Weights of a small sound classifier.
Model: log mel input, layers 14, width 256.
Training: adamw at rate 0.0015, 11300 steps, batches of 256, held-out accuracy 97%.
Data: trained on short read English sentences (LibriTTS-R), 111.1 epochs.
Rows from block 2, named by matrix and row number. Rows with one number belong to one neuron. Each number is 128 + 24 x the weight over its row's rms, rounded and kept within 0 to 255. All counts start at 0. Numbers have three digits each. After the name is the row's rms in percent of the matrix's.
# gate: MLP gate (model.blocks.2.mlp.gate.weight, 672x256), inputs 128-255
# fc1: MLP up (model.blocks.2.mlp.fc1.weight, 672x256), inputs 128-255
# fc2: MLP down (model.blocks.2.mlp.fc2.weight, 256x672, transposed), outputs 128-255
gate.145 438:128128128128128120128128128128128128128128128128128122255190092131128132128128128129128128128128128128128000128128128128128128128128128130107128128128128128128133128128128128128128128128128128128128128129128128128128128128128128129128128128128128128128129128123128128128128128128128128128128128128128128128126128128128128128128128128128128128128128128128128128128128128128128128128128
fc1.145 229:128131137155113138127144255138143134129141127126132182131124143127130151125121128130094131141146133158129146123124106130133143116125125122127130133153135103122119128103162143129062123068116125139143169126149152146124080120128120129126109170123119117114142128112164122137131109124132115133115127129129124146126130135127133129128170139115120104107137130130124040113109127117121133125174
fc2.145 250:121130133124133127131125089114117092108149130120137135132128255130112181119124177133085132131126127149128131136130107131106072124131128123180127102127128140140170138125147138130146129095104135090134154120128097085145152102129122127127142112025127135139048118255132129131102108131139133127125125102129152122109131142152130134132142126125153136131152102133102129126064127111108131085219
gate.158 434:128128128128128128128128128128128128128128128128128096255134114131128128128128128128128128128128128128128000128128128128128128128128128171122128128128128128128128128128128128128128128128128128128128128073128128128128128128128127128128128128128128139128133128066128128128128128128128128128128128128128128128128128128128128128128128128128133128128128128123128128128128128128128128128128
fc1.158 298:125102166137123160106106134120119127119143131124141109130124126124090144129131125131128142140180119147126143145157116137164096128124170144124128132108130158168127126127128163102165138140137115118120125129124141111128127187145132169131190135133104122169128177152104172150137128118160120130144122124117151105148123165115126099132137143124128141115098119188133152096125120135132152127103
fc2.158 321:133127136127129211128122114126126062129134049148157118133125124129106161150094166135131160127132144139123130138123121128124118136098124159128151122112122121155133136130213131121214135119128127109131127128130115119139127118133128133098192134131133129127128133130218122138109129136121127118123131120089142123128130136167118121112132133124135150125135117255120096102138119122129120122161
gate.211 426:132134122130135135124130120124126136132116138129120110255204114126126145125120136128132127122127125126140000124131119127124127120137123136099130130125129126128119120118132130131140125122136126137136137149136128130136129143128141129133133131134133126124129127125136124120128126132127129127130133138140128123123120118125133132140125123132130139119134129135134131123130139126112140141136
fc1.211 602:145142127141148167103131078121130139143092158132103093100176171111101186125096164092138131091145125126152131128151107127116111099155098174125128142082125114134096118093149146131200114118146110165131150168138122126147139167144165163119144136141154126125125130137155124105119125124122126118132145168173131113108105116110145123158117102130111182091138132171174163089141183120098164144146
fc2.211 757:127120145137080121148110130144125092130203090160169138117122129111133130167112138114100152124134154136101137149114165149129139147103143133138124147127126116175164158160128131120158130180091124121098117108114097098129156080133103133083162124133130148140128148125149135133098102114130136113128134114102122180125134173149104118093165128135125125131129120146106109133140131109128090082060
gate.227 411:128128128128128128128128128128128128128128128128128080255150071131128128128128128128128128128128128128120000128128128128128128128128128191121128128128128128128128128128128116124128128128128128128128128109128128128128128128128127135128128128128128128128142128050128128128128128117128124128128128128128128128120128120128128123115128128128133128128128128128128128112135128128108128125128
fc1.227 295:124101164136132171123128120125107129117131137116120130125131127122112140123131107141119107147140118146120145133150109135131112125119148135103125137119144153128111125136120130119185152127148125120119122133120153128134131174120144155132255125138114126153132193125129210130138129133127127131141128118118128109142105131118121121132140136122152128131123117159129149113132126152132143112113
fc2.227 274:124124148126131230128131089116131070131133125173153110133121129113107160151091162123128126123128136131113125139117121130138119124123122138133150131119124120141133127129203129121211152125129130107131145127130119113146150115133131183122210132138153134132126130127205124147111132123114132114128137113088135121129126130142118107105143130122131135127137120214127053113146123124132121061137
gate.231 441:131136123131133134124133121119124136131117138127121088255203066123127139124121134128132127122126126126132000123132118127123127121138125152095133130122129126127125119119133131133140125117134126128135136148138142135135129140127140133133131128138133125123134124121136122118129124132127128127130133136142126123123122118123131133140126122131127136119135131131132133124144137126123140141146
fc1.231 700:111113132097110092119126143136128111118163096128156139153082090146151057134166098144116131159127129128101122123134159128144144167090155135133108112174132138131115136154058097118094146141112144111131115090116129127102127105124090124133113120069075132134139121109084139150131130129128126130128110088093134150146149142135116120093127151129170087153106119087119118145165077129150095109107
fc2.231 949:125134119123140174096142127112126147123079152104102018138133081142148127097160122138142112126149109115146121095140100115128120116156120176078130080128155136087101104109126107139124131098191133132135135142140151142129109163127144141187100131125153114123129112112112127106143138166132124143129131131149126096131125074123144138172065129125132129126125137112141147123123126147131161173140
gate.238 424:114128128128128128128128128128128128128128128128135077255163077128128128128128128128128128128128128128126000128128128128128128128128128182122128128128128128128128128128128119128128128128128128128128128114128128128128128128128128139128128128128128128128134128067128128128128128121128128128128128128128128128128128124128128128128128128128128128128128128128128128107130128128124128128128
fc1.238 179:136157105130108131127130133131139120134124127135142118135119130132139126142132165106130159133114137124139118136127164124131137134132117130174140121164081097119135137115139121148076096121103122151129143123157115126052115091190113129125000136115133128106115104145126109116124119139121118123113131131137134143111136132124133127139119123129054129108124142115129119125127127090117112139175
fc2.238 193:221128084129114049129123161147115132111126116118114131118129122144140088111182124133127131135123125166183136130136136122132130138129140125122106123141136136118126132131042130134065126130129129135124104134125139130123100130153123095136115126115112121133127121130095136115143126132153128154127124132156118131133131136132137169138114131130128126130099133078123175129109127131126128158099
gate.265 421:128128128128128128128128128128128128128128128128128111255201097128128128128128128128128128128128128128128000128128128128128128128128128157108128128128128128128128128128128128128128128128128128128128128132128128128128128128128128128128128128128128128128128128101128128128128128128128128128128128128128128128128128128128128128128128128128128128128128128128128128128128128128128128128128
fc1.265 135:151155109114111096156141143141139117110105117115105115128131144155255066132150124177160122173071136134126107130110167127108115130110153008160123101167107130120151142133126134162092128130118140124130122131138132162106123057130129051122121086133109125124076105122152127109149124163125107133120132137138130177118127124193130155104127096130132133140196138105066118158111118130126107134137
fc2.265 137:122130091135172115124142118142120140121123223075129127124136131140146111120146135130164072126116127153148123145175155149126133118170127112157132133150122146102121126065126135121078125135156125162147132140135142161114094138148133124152123080119122118118123095132064131126140124128118121136124120142172143058131100115118128124182138128129117106091115111113144130124121088134121136139109
gate.296 436:128128128128128128128128128128128128128128128128128117255174084128128128128128128128128128128128128128128000128128128128128128128128128132097128128128128128128128128128128128128128128128128128128128128129128128128128128128128128128128128128128128128128128128128128128128128128128128128128128128128128128128128128128128128128128128128128128128128128128128128128128128128128128128128128
fc1.296 114:130127085137125139139132147129157090137149106118163203131143110151112132022125123146114118112162124130109123059084132124126155121117075123125125132118142099121113124130155122134122126094114136187159130128129133137134122131114130113136128121124141126126127126127152114145125107141123125120126143159148116149128123127199103127138151223129131047044117128131089117115125070122140116127124
fc2.296 144:129132128114136146109130101102127129132102153124128124145127128133110147133122130139124116133142101123136130137125122130115097093146106060173120087122115133127118098116139122121128119103156130120128138126129133126139142149112125134135132109112125129108146139255126245123131147120110127112105123129132135145124131113160132120132140121131134146128154111125122128124146144126066150135170
gate.318 414:127128128128128128128128128128128128128128128128128072255205072128128128128128128128128128128128128128128000128128128128128128128128128184105128128128128128128128128128128128128128128128128128128128128128128128128128128128128128128128128128128128126128152128075128128128128128128128128128128128128128128128128128127128128128128128128128128128128128128128128128128141128128125128128128
fc1.318 188:108118156124132153122119018132057145112128148113131127116126126125139132190124129134132132143138126125121133149154122126111108125129130130103128195079133141133089125122121124118165139162140099122203124136122111146169151134117134120120156105154131133131125143143118141116116134126131158134139119116143104122125124125102122138128129121122224158163139140147160135139131144131125133127095
fc2.318 182:100128136156130122139126146164143130133154128134155130118121128085141125149118117088126137130145140124114129129126141144133156146123125214136130213126133119134125135129127122125139137137118119130129124122126117141135122122129119127127131138255133136125138215123142151137118126134129135131134132123127122122127121140101123120126130128117098113129113127141150124103135129135177108107106
gate.352 434:131132126131131126126131125127125127130122135129126119255193097125126135126124132127131128125127128128127000128131124128125127124134128135128130130124128128128134125122131129129135125126131126131130133143132128130129129135128134128130129128129131127126127126126132126124128126128127127127127129132134128124125124123124128129135128125129126133123131129131130129126128132128124134135131
fc1.352 405:139140129146128198084138131127110161147107161158122135103143164104067172094081149091131134124178125131162140155206096129120120073177119200127144153101129117144101121095155156133169096119144109129129162145148126118136130179158147165121134144118156122121190152139183121104115126112128128127110142162150126122113124133119130129169164116120106159111132132172176127105133150118103150143160
fc2.352 497:128125156134115142143107121135129089120168087157158132112117144111129146138117140120087168136157149133106137152106139133133131144100146130139129138129135112166160157175129143129155130122101128099102122112121096095133162052131115135084156128128130139143124161155179147137110117128141133121128130113087125195121145168154119124087130127127126129138137127156082120135128135119126093032194
gate.361 424:128128128128128128128128128128128128128128128128128115255187079128128128128128128128128128128128128128128000128128128128128128128128128157117128128128128128128128128128128128128128128128128128128128128130128128128128128128128128128128128128128128128128128128106128128128128128128128128128128128128128128128128128128128128128128128128128128128128128128128128128128128128128128128128128
fc1.361 125:105099140141167128126109117108121148170131165149159133124146130119058160131089139077097138108249124127123135085134059129131138105132106219087128153104159134131121108123125133099191137133155131123122137127126114119153146151128125138146170121133155139125162157119136111145066126128143149128128127109077125076127137129032137118149126103128136118141119122162169134105128153124139150127129
fc2.361 191:124118166118118136127116127113141095129145120138128000126122134114109153145130129117081132139125126124117132111103093122126131126106130195118131122121132125142147134145139119131154131130110133080133136118124119120136178097104117138121141126135131136127133144127172125133119133128136134123130134103096131170118141154134129129107127115130135140161149134133086129133125148127129096098170
gate.412 433:132134126131133129126131123126125132130120137129126110255193087125125135126122133127132128124127127128136000128130122128124127122135126144120130130124128128128129123120132130130137125126132125127131135149131128132131129131128136127132131128136137126125127125124135125124128126128127127127127130131137127124124123121123129131137128124129127133129131129132131129125129134128124136137139
fc1.412 463:120117142112122118157124164124144116107160091116132136156104097153183031132172100165121120158103130126099117114135165127131135168079144082127108102172127146116161126168059111126075149141110149118122093105111134140181124104105103090134120124126034131129131090097081140142146130145129128134137108100101129138145135131138124133090129145131151097163125120083091125162126086131156087115114
fc2.412 629:128131107128182163116139125120124161126106164104095102141137090141128124089140122134152102125125111119150119111146115120123124111149111130121124079128136138093091104094105125132110128121152128141146134144134147152125108167125146127174105130130130117115127105128105117124140132154124122136129131138159134000132115092111134134214096141128127129121116130105148138124116121135130169166130
gate.434 390:124125127128129115128114127128126085128128122128128101255171083128130126128127129128128128128128128125102000129128129128129128128115128221117122127128128128128128128127128092098130128128128127127126110128127109125128127126128107160130135106129128128128177137067119128117109124125127098121127128105128127119106127125113127102111129124128129128126128128128128128111168127117096121100127
fc1.434 462:131124150096130149071133124117119141129135148124100126113127180122092153162126153157104110135132119137131167129152131126130088142127139057126142138094118150127135125169135132129165130123145124108126132138124160117136141157085146130097137184130124126163102156156167133146128140123128130117130127125137137255118136123138141138140114121117141194141162141157131138087049138127113144134140
fc2.434 559:124138138153170147124138135139144123128168128228186141127123036041112129087130130124128117136091129131127110154123131134111126135127114212154137128136169114131138135123179128129170149135127130123144148126079128093128154122134120145126171107129134138160126151131188129124127125137108104065127131119123128111127125138132124116128137130118090130121126106202123085117131119065098116085142
gate.440 423:128128128128128121128128128128128128128128128128128121255183095128128131128128128128128128128128128128128000128128128128128128128128128141116128128128128128128141128128134128128128128128128128128128128131128128128128128128128128128128128128128128128128128128128128128128128128128128128128128128128128128128128128128128128128128128128128128128128128128128128128128129128128128128125128
fc1.440 212:126126124131138210131131143128136162131150128131255147127137123135138132069122105127118124093145124135123136135130080130151143126127128136111139126133148139140146116132133141115069126135125140128136130131122132106141120168166130130132134131105126124161136133120130143132123128099130127121005120123127141129153131131169127100128130143130132135126111123145124121111126138125128061124127
fc2.440 238:130130151089139207119128089065120083094116092132199126143125251126093225127103137209104139110127114165131127134111088134130117124132130150128159104120127126154131123133173131127200129118126133100127159125134125116160149125137131126100133127129128132122124135218171125118114129125127127120139122122125128133118125125196127126124132117128134162125160125143073130115132159125117140126170
gate.458 417:131132121130135137125129121125126134132117138129121072255219074124126134125120135125132127124128126127132000124131120127124128121137123189101129130126128127128118122114130129129139125124135126136136136147135128130135130142128139136135133129133133123124154126088134125122128126130127127127130131136139128123117121103125132131139126124132125137121132128134135129112140138128103139129133
fc1.458 468:117084131118107111152125130131133114107164103118149155143086101154167093142167092179114121147105131131103131127103160128139135170089180076128128104152137149124166140166123110128096147147106144097139098094120132135115113072107110075131126124121106129142115123087089131156138131129137133133130188085105124158150140134150120126086141146126220080154125128082060126149123089131155098113115
fc2.458 596:124132111119158145089153122103127158127061166096097127141138126141121132095141119136151094117123097118151114078149099121122118097155107157118132107127126143068098090087141124135113127122154126133160143143129158169131096176122136124176101131166128116118128097116106103108157144138124122141127119132155137077133113077108151137162129128119131131119128130111158145103125124133130165188145
gate.470 416:128128128128128128128128128128128128128128128128128106255191090128128128128128128128128128128128128128128000128128128128128128128128128144108128128128128128128128128128128128128128128128129128128128128129128128128128128128128128128128128128128128128128128128117128128128128128128128128128128128128128128128117128128128128128128128128128128128128128128128128128128128128128128128128128
fc1.470 155:103103148140177148088116108085097198184148146164149119124124116115019153138103128106109133104194123127163148127175092128139137125149120245073129137071144138129135106122123120101187128133163132102131125124101114101143147162109127132125175142124135136133147192129113118131098129128129144125126127113067136163125120131071131120152111155122140127150112111155169135081116148142128146122118
fc2.470 218:128123169129114134127127144114147122135130108161111114123122121116121134142124121119102139137135132118120132111092118123125125149105129255120137118120132112142144129154136092135153132127114128096125128118122120088145162117087126131109132143239130134145125202129199159130115130139133141121135138116091132151128141154147127130102127130125138135150145140137114124134117185124133117120158