From a checkpoint of a small sound classifier: arch transformer.
Rows from block 3 of a small sound classifier, named by matrix and row number. Rows with one number belong to one neuron. Each number is 128 + 24 x the weight over its row's rms, rounded and kept within 0 to 255. All counts start at 0.
After each neuron's rows are labels from the 100 clips, of 14848, where the neuron reaches its largest size: "strongest on" is what is common among them. Only what is clearly more common there than usual is listed. The data: short read English sentences (LibriTTS-R). In brackets: how many of the 100, against the usual share in percent.
# gate: MLP gate (model.blocks.3.mlp.gate.weight, 672x256), inputs 128-255
# fc1: MLP up (model.blocks.3.mlp.fc1.weight, 672x256), inputs 128-255
# fc2: MLP down (model.blocks.3.mlp.fc2.weight, 256x672, transposed), outputs 128-255

gate.308 [128 128 128 122 128 128 128 128 128 128 128 128 128 128 128 128 128  78 255 204  72 128 128 128 128 128 128 128 128 128 128 128 128 128 128   0 128 128 128 128 128 128 128 128 128 174 105 128 128 128 128 128 128 128 128 128 128 128 128 128 128 128 128 128 128 128 128 135 128 128 128 128 128 128 128 128 150 128 128 128 128 128 114 128 146 128  99 128 128 128 128 128 128 127 128 128 128 128 128 128 128 128 128 128 128 128 128 128 128 128 128 128 128 128 128 128 128 128 128 128 127 140 128 128 128 128 128 128]
fc1.308 [115 111 158 126 122 140 131 132  94 120  49 129 126 109 154 118 134 121  94 119 143 124 126 134 134 116 107 140 127  97 126 106 123 130 119 168 127 139 101 128  99  94 132 129 150 118 138 127 139  51 126 164 133 120 124 131 127 131 121 255 135 119 146 123  78 126 112 128 111 124 135 148 134 136 103 135 126 127 165 155 142 123 147 137 128 172 168 209 138 122 121 140 122 130 137 139 129 141 115 150 129 160 116 133 128 106 130 136 122  77 114 118 255 137 159 150 132 135 140 135 125 168 164 191 123 128 128 114]
fc2.308 [113 125 134 129 143 127 133 134 131 127 137 125 127 141 129 130 162 139 122 126 124 118 123 131 134 126 128 104 125 126 132 135 128 125 121 121 139 128 128 135 137 127 132 126 129 255 142 132 128 128 127 131 126 144 128 128 158 104 133 129 131 126 128  64 109 128 132 137 126 125 132 130 137 127 121 120 130 128 126 123 234 133 124 130 128 142 102 143 166 134 120 128 132 125 124 125 131 128 112  90 134 120 129 126 136 120 127  94 128 101 129 125 128 123 128 128 121 134 129 121  72 131 122 130 134 107 116 133]
strongest on: voice: female (95 vs 53.8)

gate.422 [121 128 128 128 128 128 128 128 128 128 128 128 128 128 128 128 128  93 255 141 103 128 128 128 128 128 128 128 128 128 128 128 128 128 128   0 128 128 128 128 128 128 128 128 128 178 119 128 128 128 128 128 128 128 128 128 128 128 128 128 128 128 128 128 128 128 128  97 128 128 128 128 128 128 128 128 128 128 128 128 128 128 130 128 128 128  58 128 128 128 128 128 128 128 128 128 128 128 128 128 128 128 128 128 128 128 128 128 128 128 128 128 128 128 128 128 128 128 128 128 128 130 128 128 128 128 128 128]
fc1.422 [123 137 164 121 115 126 116 120 126 122 112 129  99 127 128 114 124 113 125 124 123 125 100 136 118 121 110 125 124 127 139 132 125 135 122 135 154 129 125 128 200 115 119 164 140 143 128 142 127 116 133 137 131 120 131 123 131 137 124 165 126 123 142 109 126 127 121 126 133 130 119 129 130 156 149 127 172 125 128 129 135 136 129 139 154 238 129 121 255 129 127 134  91 132 127 132 135 128 124 126 130 126 133 111 144 122 103 129 134 124 158 110 127 130 138 118 117 130 139 144 128 130 137 136 120 133 132 131]
fc2.422 [135 131 114 130 132 121 132 130 120 138 132 127 113 147 112 145 133 155 132 123  76 130 125 129 147 112 120 118 127 161 130 129 136 127 122 110 187 122 130 127 232 125 226 121 117 163 108 132 132 123 128 125 143 126 149 146 130 138 116 156 127 128 126 124 124 126 125 129 125 107  85 133 134  77 149 139 123 127 186 133 138 134 125 105 139 255 120 124 141 129 109 130 120 135 143 119 127 131 119 104 127 128 135 126 129 136 114 103 117 130 130 113 133 129 129 130 123 162 126 110 110 139 135 134 128 117 122 132]
strongest on: voice: male (88 vs 46.2)

gate.86 [128 128 128 128 128 128 128 128 128 128 128 128 128 128 128 128 128 128 255 163  98 128 128 128 128 128 128 128 128 128 128 128 128 128 128   0 128 128 128 128 128 128 128 128 128 128 128 128 128 128 128 128 128 128 128 128 128 128 128 128 128 128 128 128 128 128 128 128 128 128 128 128 128 128 128 128 128 128 128 128 128 128 128 128 128 128 121 128 128 128 128 128 128 128 128 128 128 128 128 128 128 128 128 128 128 128 128 128 128 128 128 128 128 128 128 128 128 128 128 128 128 128 128 128 128 128 128 128]
fc1.86 [120 127 132 123 139 118 137 136 120 255 128 150 127 106 136 105 133 159 124 130 121 129 231 136 129 131 138 140 121 123 124 117 125 114 107 131 106 121 124 128  87 141 129 139 119  97 163 132 134 140 117 124 115 133 129 109 127 114 127 135 140 129 138 137 122 130 141 134 141 141 148 132 133 114 132 124 119 144 139 101 136 129 130 151 123 122 164 202 120 134 129 139 141 134 137 158 131 130 112 135 127  82  62 136 114 131 139 149 121 130 126 132 141 133 161 247 130 141 141 156 155 137 177 120 129 123 135 139]
fc2.86 [122 127 134 126 255 125 130 131 126 129 125 126 120 133 144 118 128 134 116 122 133 132 124 132 132 130 133 132 128 123 129 128 126 127 125 133 129 131 139 130 130 133  82 126 126 111 155 130 130 132 127 128 111 132 127  49 143 126 132 105 129 128 140 129 129 128 131 131 129 129 133 123 124 130 134 113 128 129 125 107 125 128 127 141 128 118 146 132 130 130 132 132 127 127 119 131 120 128 126 128 132 125 115 126 127 126 131 129 130 130 128 129 127 125 134 127 110 131 130 135 130 135 125 120 125 121 127 132]
strongest on: voice: male (86 vs 46.2)

gate.353 [128 128 128 128 128 128 128 128 128 128 128 128 128 128 128 128 128  82 255 134  93 128 128 128 128 128 128 128 128 128 128 128 128 128 128   0 128 128 128 128 128 128 128 128 128 174 119 128 128 128 128 128 128 128 128 128 128 128 128 128 128 128 128 128 128 128 128  90 128 128 128 128 136 128 128 128 133 128 128 128 128 128 129 128 130 128  63 128 128 128 128 128 128 128 128 128 128 128 128 128 128 128 128 128 128 128 128 128 128 128 128 128 128 128 128 128 128 128 128 128 128 128 128 128 128 128 128 128]
fc1.353 [130 124  96 131 134 134 139 146 133 134 139 128 157 122 126 141 128 141 131 130 131 128 142 120 141 131 148 134 127 133 121 121 134 122 136 124 117 124 131 128 126 156 134 123 117  85 137 108 131 148 123 114 125 136 129 126 127 113 132  46 127 129 120 144 131 129 131 128 128 128 127 123 126 108 122 129  56 129 128 122 129 128 127 116 121  52 125 135   0 121 123 124 144   0 129 124 126 128 132 138 122 134 106 156 128 144 145 125 127 128 129 139 126 127 121 136 136 127 117 117 132 118 131 122 129 124 127 125]
fc2.353 [124 127 145 126 116 134 121 160 144 124 125 132 137  89 134 114 123 151 124 134 140 126 140 126 104 141 132 139 135  76 127 129 120 128 141 137  85 132 127 130 124 133 122 162 139  33 152 122 126 156 133 132 111 132 111 114 117 125 138  60 127 139 131 128 134 124 133 122 129 164 136 124 124 148 111 122 126 131  46 127 123 118 133 156 115 117 136 124 120 123 146 128 132 134 102 139 133 123 138 179 120 130 120 132 130 126 138 152 142 125 125 136 119 127 127 125 144   0 131 145 159 111 129 123 125 154 131 110]
strongest on: voice: male (81 vs 46.2)

gate.379 [128 128 128 128 128 128 128 128 128 128 128 128 128 128 128 128 128 128 255 171  85 128 128 128 128 128 128 128 128 128 128 128 128 128 128   0 128 128 128 128 128 128 128 128 128 128 128 128 128 128 128 128 128 128 128 128 128 128 128 128 128 128 128 128 128 128 128 128 128 128 128 128 128 128 128 128 128 128 128 128 128 128 128 128 128 128 124 128 128 128 128 128 128 128 128 128 128 128 128 128 128 128 128 128 128 128 128 128 128 128 128 128 128 128 128 128 128 128 128 128 128 128 128 128 128 128 128 128]
fc1.379 [133 138 109 126 111 129 158 135 134 140 144  83 133 131 101 122 138 215 130 157 141 164 141 124 118 133 113 174 146 122 117 121 138 133 102  99  76 109 134 128 125 104 136  57 139  80 151 126 121 135 120 139 145 136 109 162 137 124 133 121 127 124 122 131 130 135 121 146 102 123 135 130 138 110  84 146  93 132 172 115 175 125 111  45 123 118 120 185 131 132 128 131 149 130 134 118 137 137 123 115 126 150 127 130 123 175 110 124 119 132 116 150 220 111 129 169 121 128  95  83 126 139 108 135 140  94 128 121]
fc2.379 [115 127 115 100 136 134  90 162 109 114 136 146 126 121 204  98 133 125 131 130 129 167 116 152 131 122 130 148 128 108 122 136  95 115 138 115 128 144 125 132 122 119  88 141 102 116 130 149 118 177 122 129 124 122 115  64 150 112 129 107 122 126 187 131 133 135 178 133 134 134 133 129 145 177 132 128 136 145 109 118 255 119 122 118 145 125 147 122 129 128 131 135 127  96 105 118 129 105 135 131 146  96 116 125  97 130 128 105 147 128 120 144 135 128 111 125 116 120 255 123 127 132 134 131 118 134 137 151]
strongest on: voice: female (94 vs 53.8)

gate.440 [127 128 128 128 128 128 128 128 128 128 128 128 128 128 128 128 128  88 255 128  99 128 128 128 128 128 128 128 128 128 128 128 128 128 128   8 128 128 128 128 128 128 128 128 128 180 124 128 128 128 128 128 128 128 128 128 128 125 128 128 128 128 128 128 128 128 128  80 128 128 128 128 128 128 128 128 128 128 128 128 128 128 143 128 128 128  35 128 128 128 128 128 128 128 128 128 128 128 128 128 128 128 128 128 128 128 128 128 128 128 128 128 128 128 128 128 128 128 128 128 123 128 128 128 128 128 128 128]
fc1.440 [127 129 162 123 109 124 119 103 123 121 101 135 102 129 140 119 123 120 127 119 121 118  90 119 119 120 110 112 124 133 140 132 122 134 130 138 141 149 121 128 194 119 117 157 134 168 135 134 132 110 135 141 127 117 135 125 125 179 124 150 122 124 138 102 123 128 130 124 135 131 119 129 132 168 148 128 181 125 116 143 129 131 132 219 136 255 146 122 255 133 129 131 120 141 128 139 129 138 128 127 128 123 144 113 133  97 117 131 135 127 157 107 120 137 145 103 125 153 143 148 120 126 140 131 127 154 133 124]
fc2.440 [130 128 128 127 130 123 138 126 124 132 126 124 120 145  63 153 133 115 125 123 129 132 127 126 142 110 123 122 125 215 133 127 150 128 117 132 165 120 128 129 149 127 134  96 125 132 112 130 129 103 128 129 146 129 152 174 137 131 118 185 129 126 123 133 121 127 120 126 124 114  88 130 133  33 147 127 125 110 196 133 131 255 130 142 144 157 111 165 175 132 112 134 125 130 141 124 125 131 118 104  36 147 132 130 133 132 124 122 117 129 131 104 137 130 136 131 120 255 116  80 122 141 139 129 127 122 122 132]
strongest on: voice: male (91 vs 46.2)

gate.43 [127 128 128 128 128 128 128 128 128 128 128 128 128 128 128 128 128  82 255 143  99 128 128 128 128 128 128 128 128 128 128 128 128 128 126   0 128 128 128 128 128 128 128 128 128 186 104 128 128 128 128 128 128 128 128 128 128 128 128 128 128 128 128 128 128 128 128 104 128 128 128 128 128 128 128 126 129 128 128 128 128 128 128 128 137 128  68 128 128 128 128 128 116 128 128 128 128 128 128 128 128 128 128 128 128 128 128 128 128 128 128 128 128 128 128 128 128 118 128 128 127 128 128 128 128 128 128 128]
fc1.43 [135 129  90 136 141  52 141 134 141 136 155 130 158 130 125 137 130 136 132 133 132 134 151 122 141 136 148 139 176 129 120 117 132 122 135 122 103 127 131 128 122 155 137 127 119  88 134 112 130 140 120 113 126 146 126 130 126 119 135  60 130 126 111 151 130 131 136 130 128 127 128 127 122 105 110 127  45 127 114 121 126 121 125 121 115  54 122 133   2 116 126 117 160  44 127 125 125 132 127 129 127 133 109 154 124 139 154 130 126 129 131 137 131 122 119 146 135 127 108 115 139 112 127 119 128 123 130 120]
fc2.43 [123 125 136 123 122 132 121 130 135 122 126 132 151 104 143  98 125 145 123 141 122 125 135 127  93 139 136 131 132 117 127 117 122 131 147 143  88 132 128 137 123 132 120 255 133  42 148 125 127 146 133 137 106 128 115 114 122 122 138  87 127 154 139 129 133 131 131 123 130 176 136 125 127 141 122 124  25 130   0 126 123 123 129 147 122  19 146 126 117 126 140 128 133 132 113 135 136 124 139 178 244 131 121 133 130 126 141 143 198 124 125 140 120 125 129 126 157  63 130 140 154 118 118 124 124 140 130 112]
strongest on: voice: male (94 vs 46.2)

gate.266 [128 128 128 128 128 128 128 128 128 128 128 128 128 128 128 128 128 126 255 173  74 128 128 128 128 128 128 128 128 128 128 128 128 128 128   0 128 128 128 128 128 128 128 128 128 135 104 128 128 128 128 128 128 128 128 128 128 128 128 128 128 128 128 128 128 128 128 128 128 128 128 128 128 128 128 128 128 128 128 128 128 128 128 128 128 128 124 128 128 128 128 128 128 128 128 128 128 128 128 128 128 128 128 128 128 128 128 128 128 128 128 128 128 128 128 128 128 128 128 128 128 142 128 128 128 128 128 128]
fc1.266 [141 142 105 131 126 128 133 161 142 158 158 118 129 133  79 112 137 174 126 137 141 149 142 127 129 148 115 194 147 124 159 118 131 130 119 116 120 114 160 128 123 128 155  84 140  77 164 134  92 207 125 131 132 156 133 124 129 120 134 107 125 114 124 141 140 140 135 146 128 132 131 119 133 107 113 123  89 133 125  88 130 107 114 114 116 114 124 197 131 123 139 121 153 126 110 114 126 132 128 107 140 147 112 125 127 162 116 120 101 138 113 148 139 115 107 193 116 113  81 103 129 133 108 120 120  95 124 117]
fc2.266 [122 128 114 126 146 128 116 165 116 121 132 132 125 118 225 118 133 137 127 128 137 157 113 140 128 121 126 141 129  45 124 124 113 127 138 122 125 132  66 131 110 236  77 144 122 102 135 134 124 179 121 187 123 122 120   0 157 128 131 116 127 125 155 132 132 136 164 143 135 133 130 128 127 176 131 130 131 141 107 104 131 123 113 103 130 112 143 121 125 129 141 131 129  73 122 123 130 123 138 145 146 102 124 122 113 126 130 119 140 130 125 143 128 125 109 127 119 117 133 123 126 130 127 123 128 140 137 141]
strongest on: voice: female (90 vs 53.8)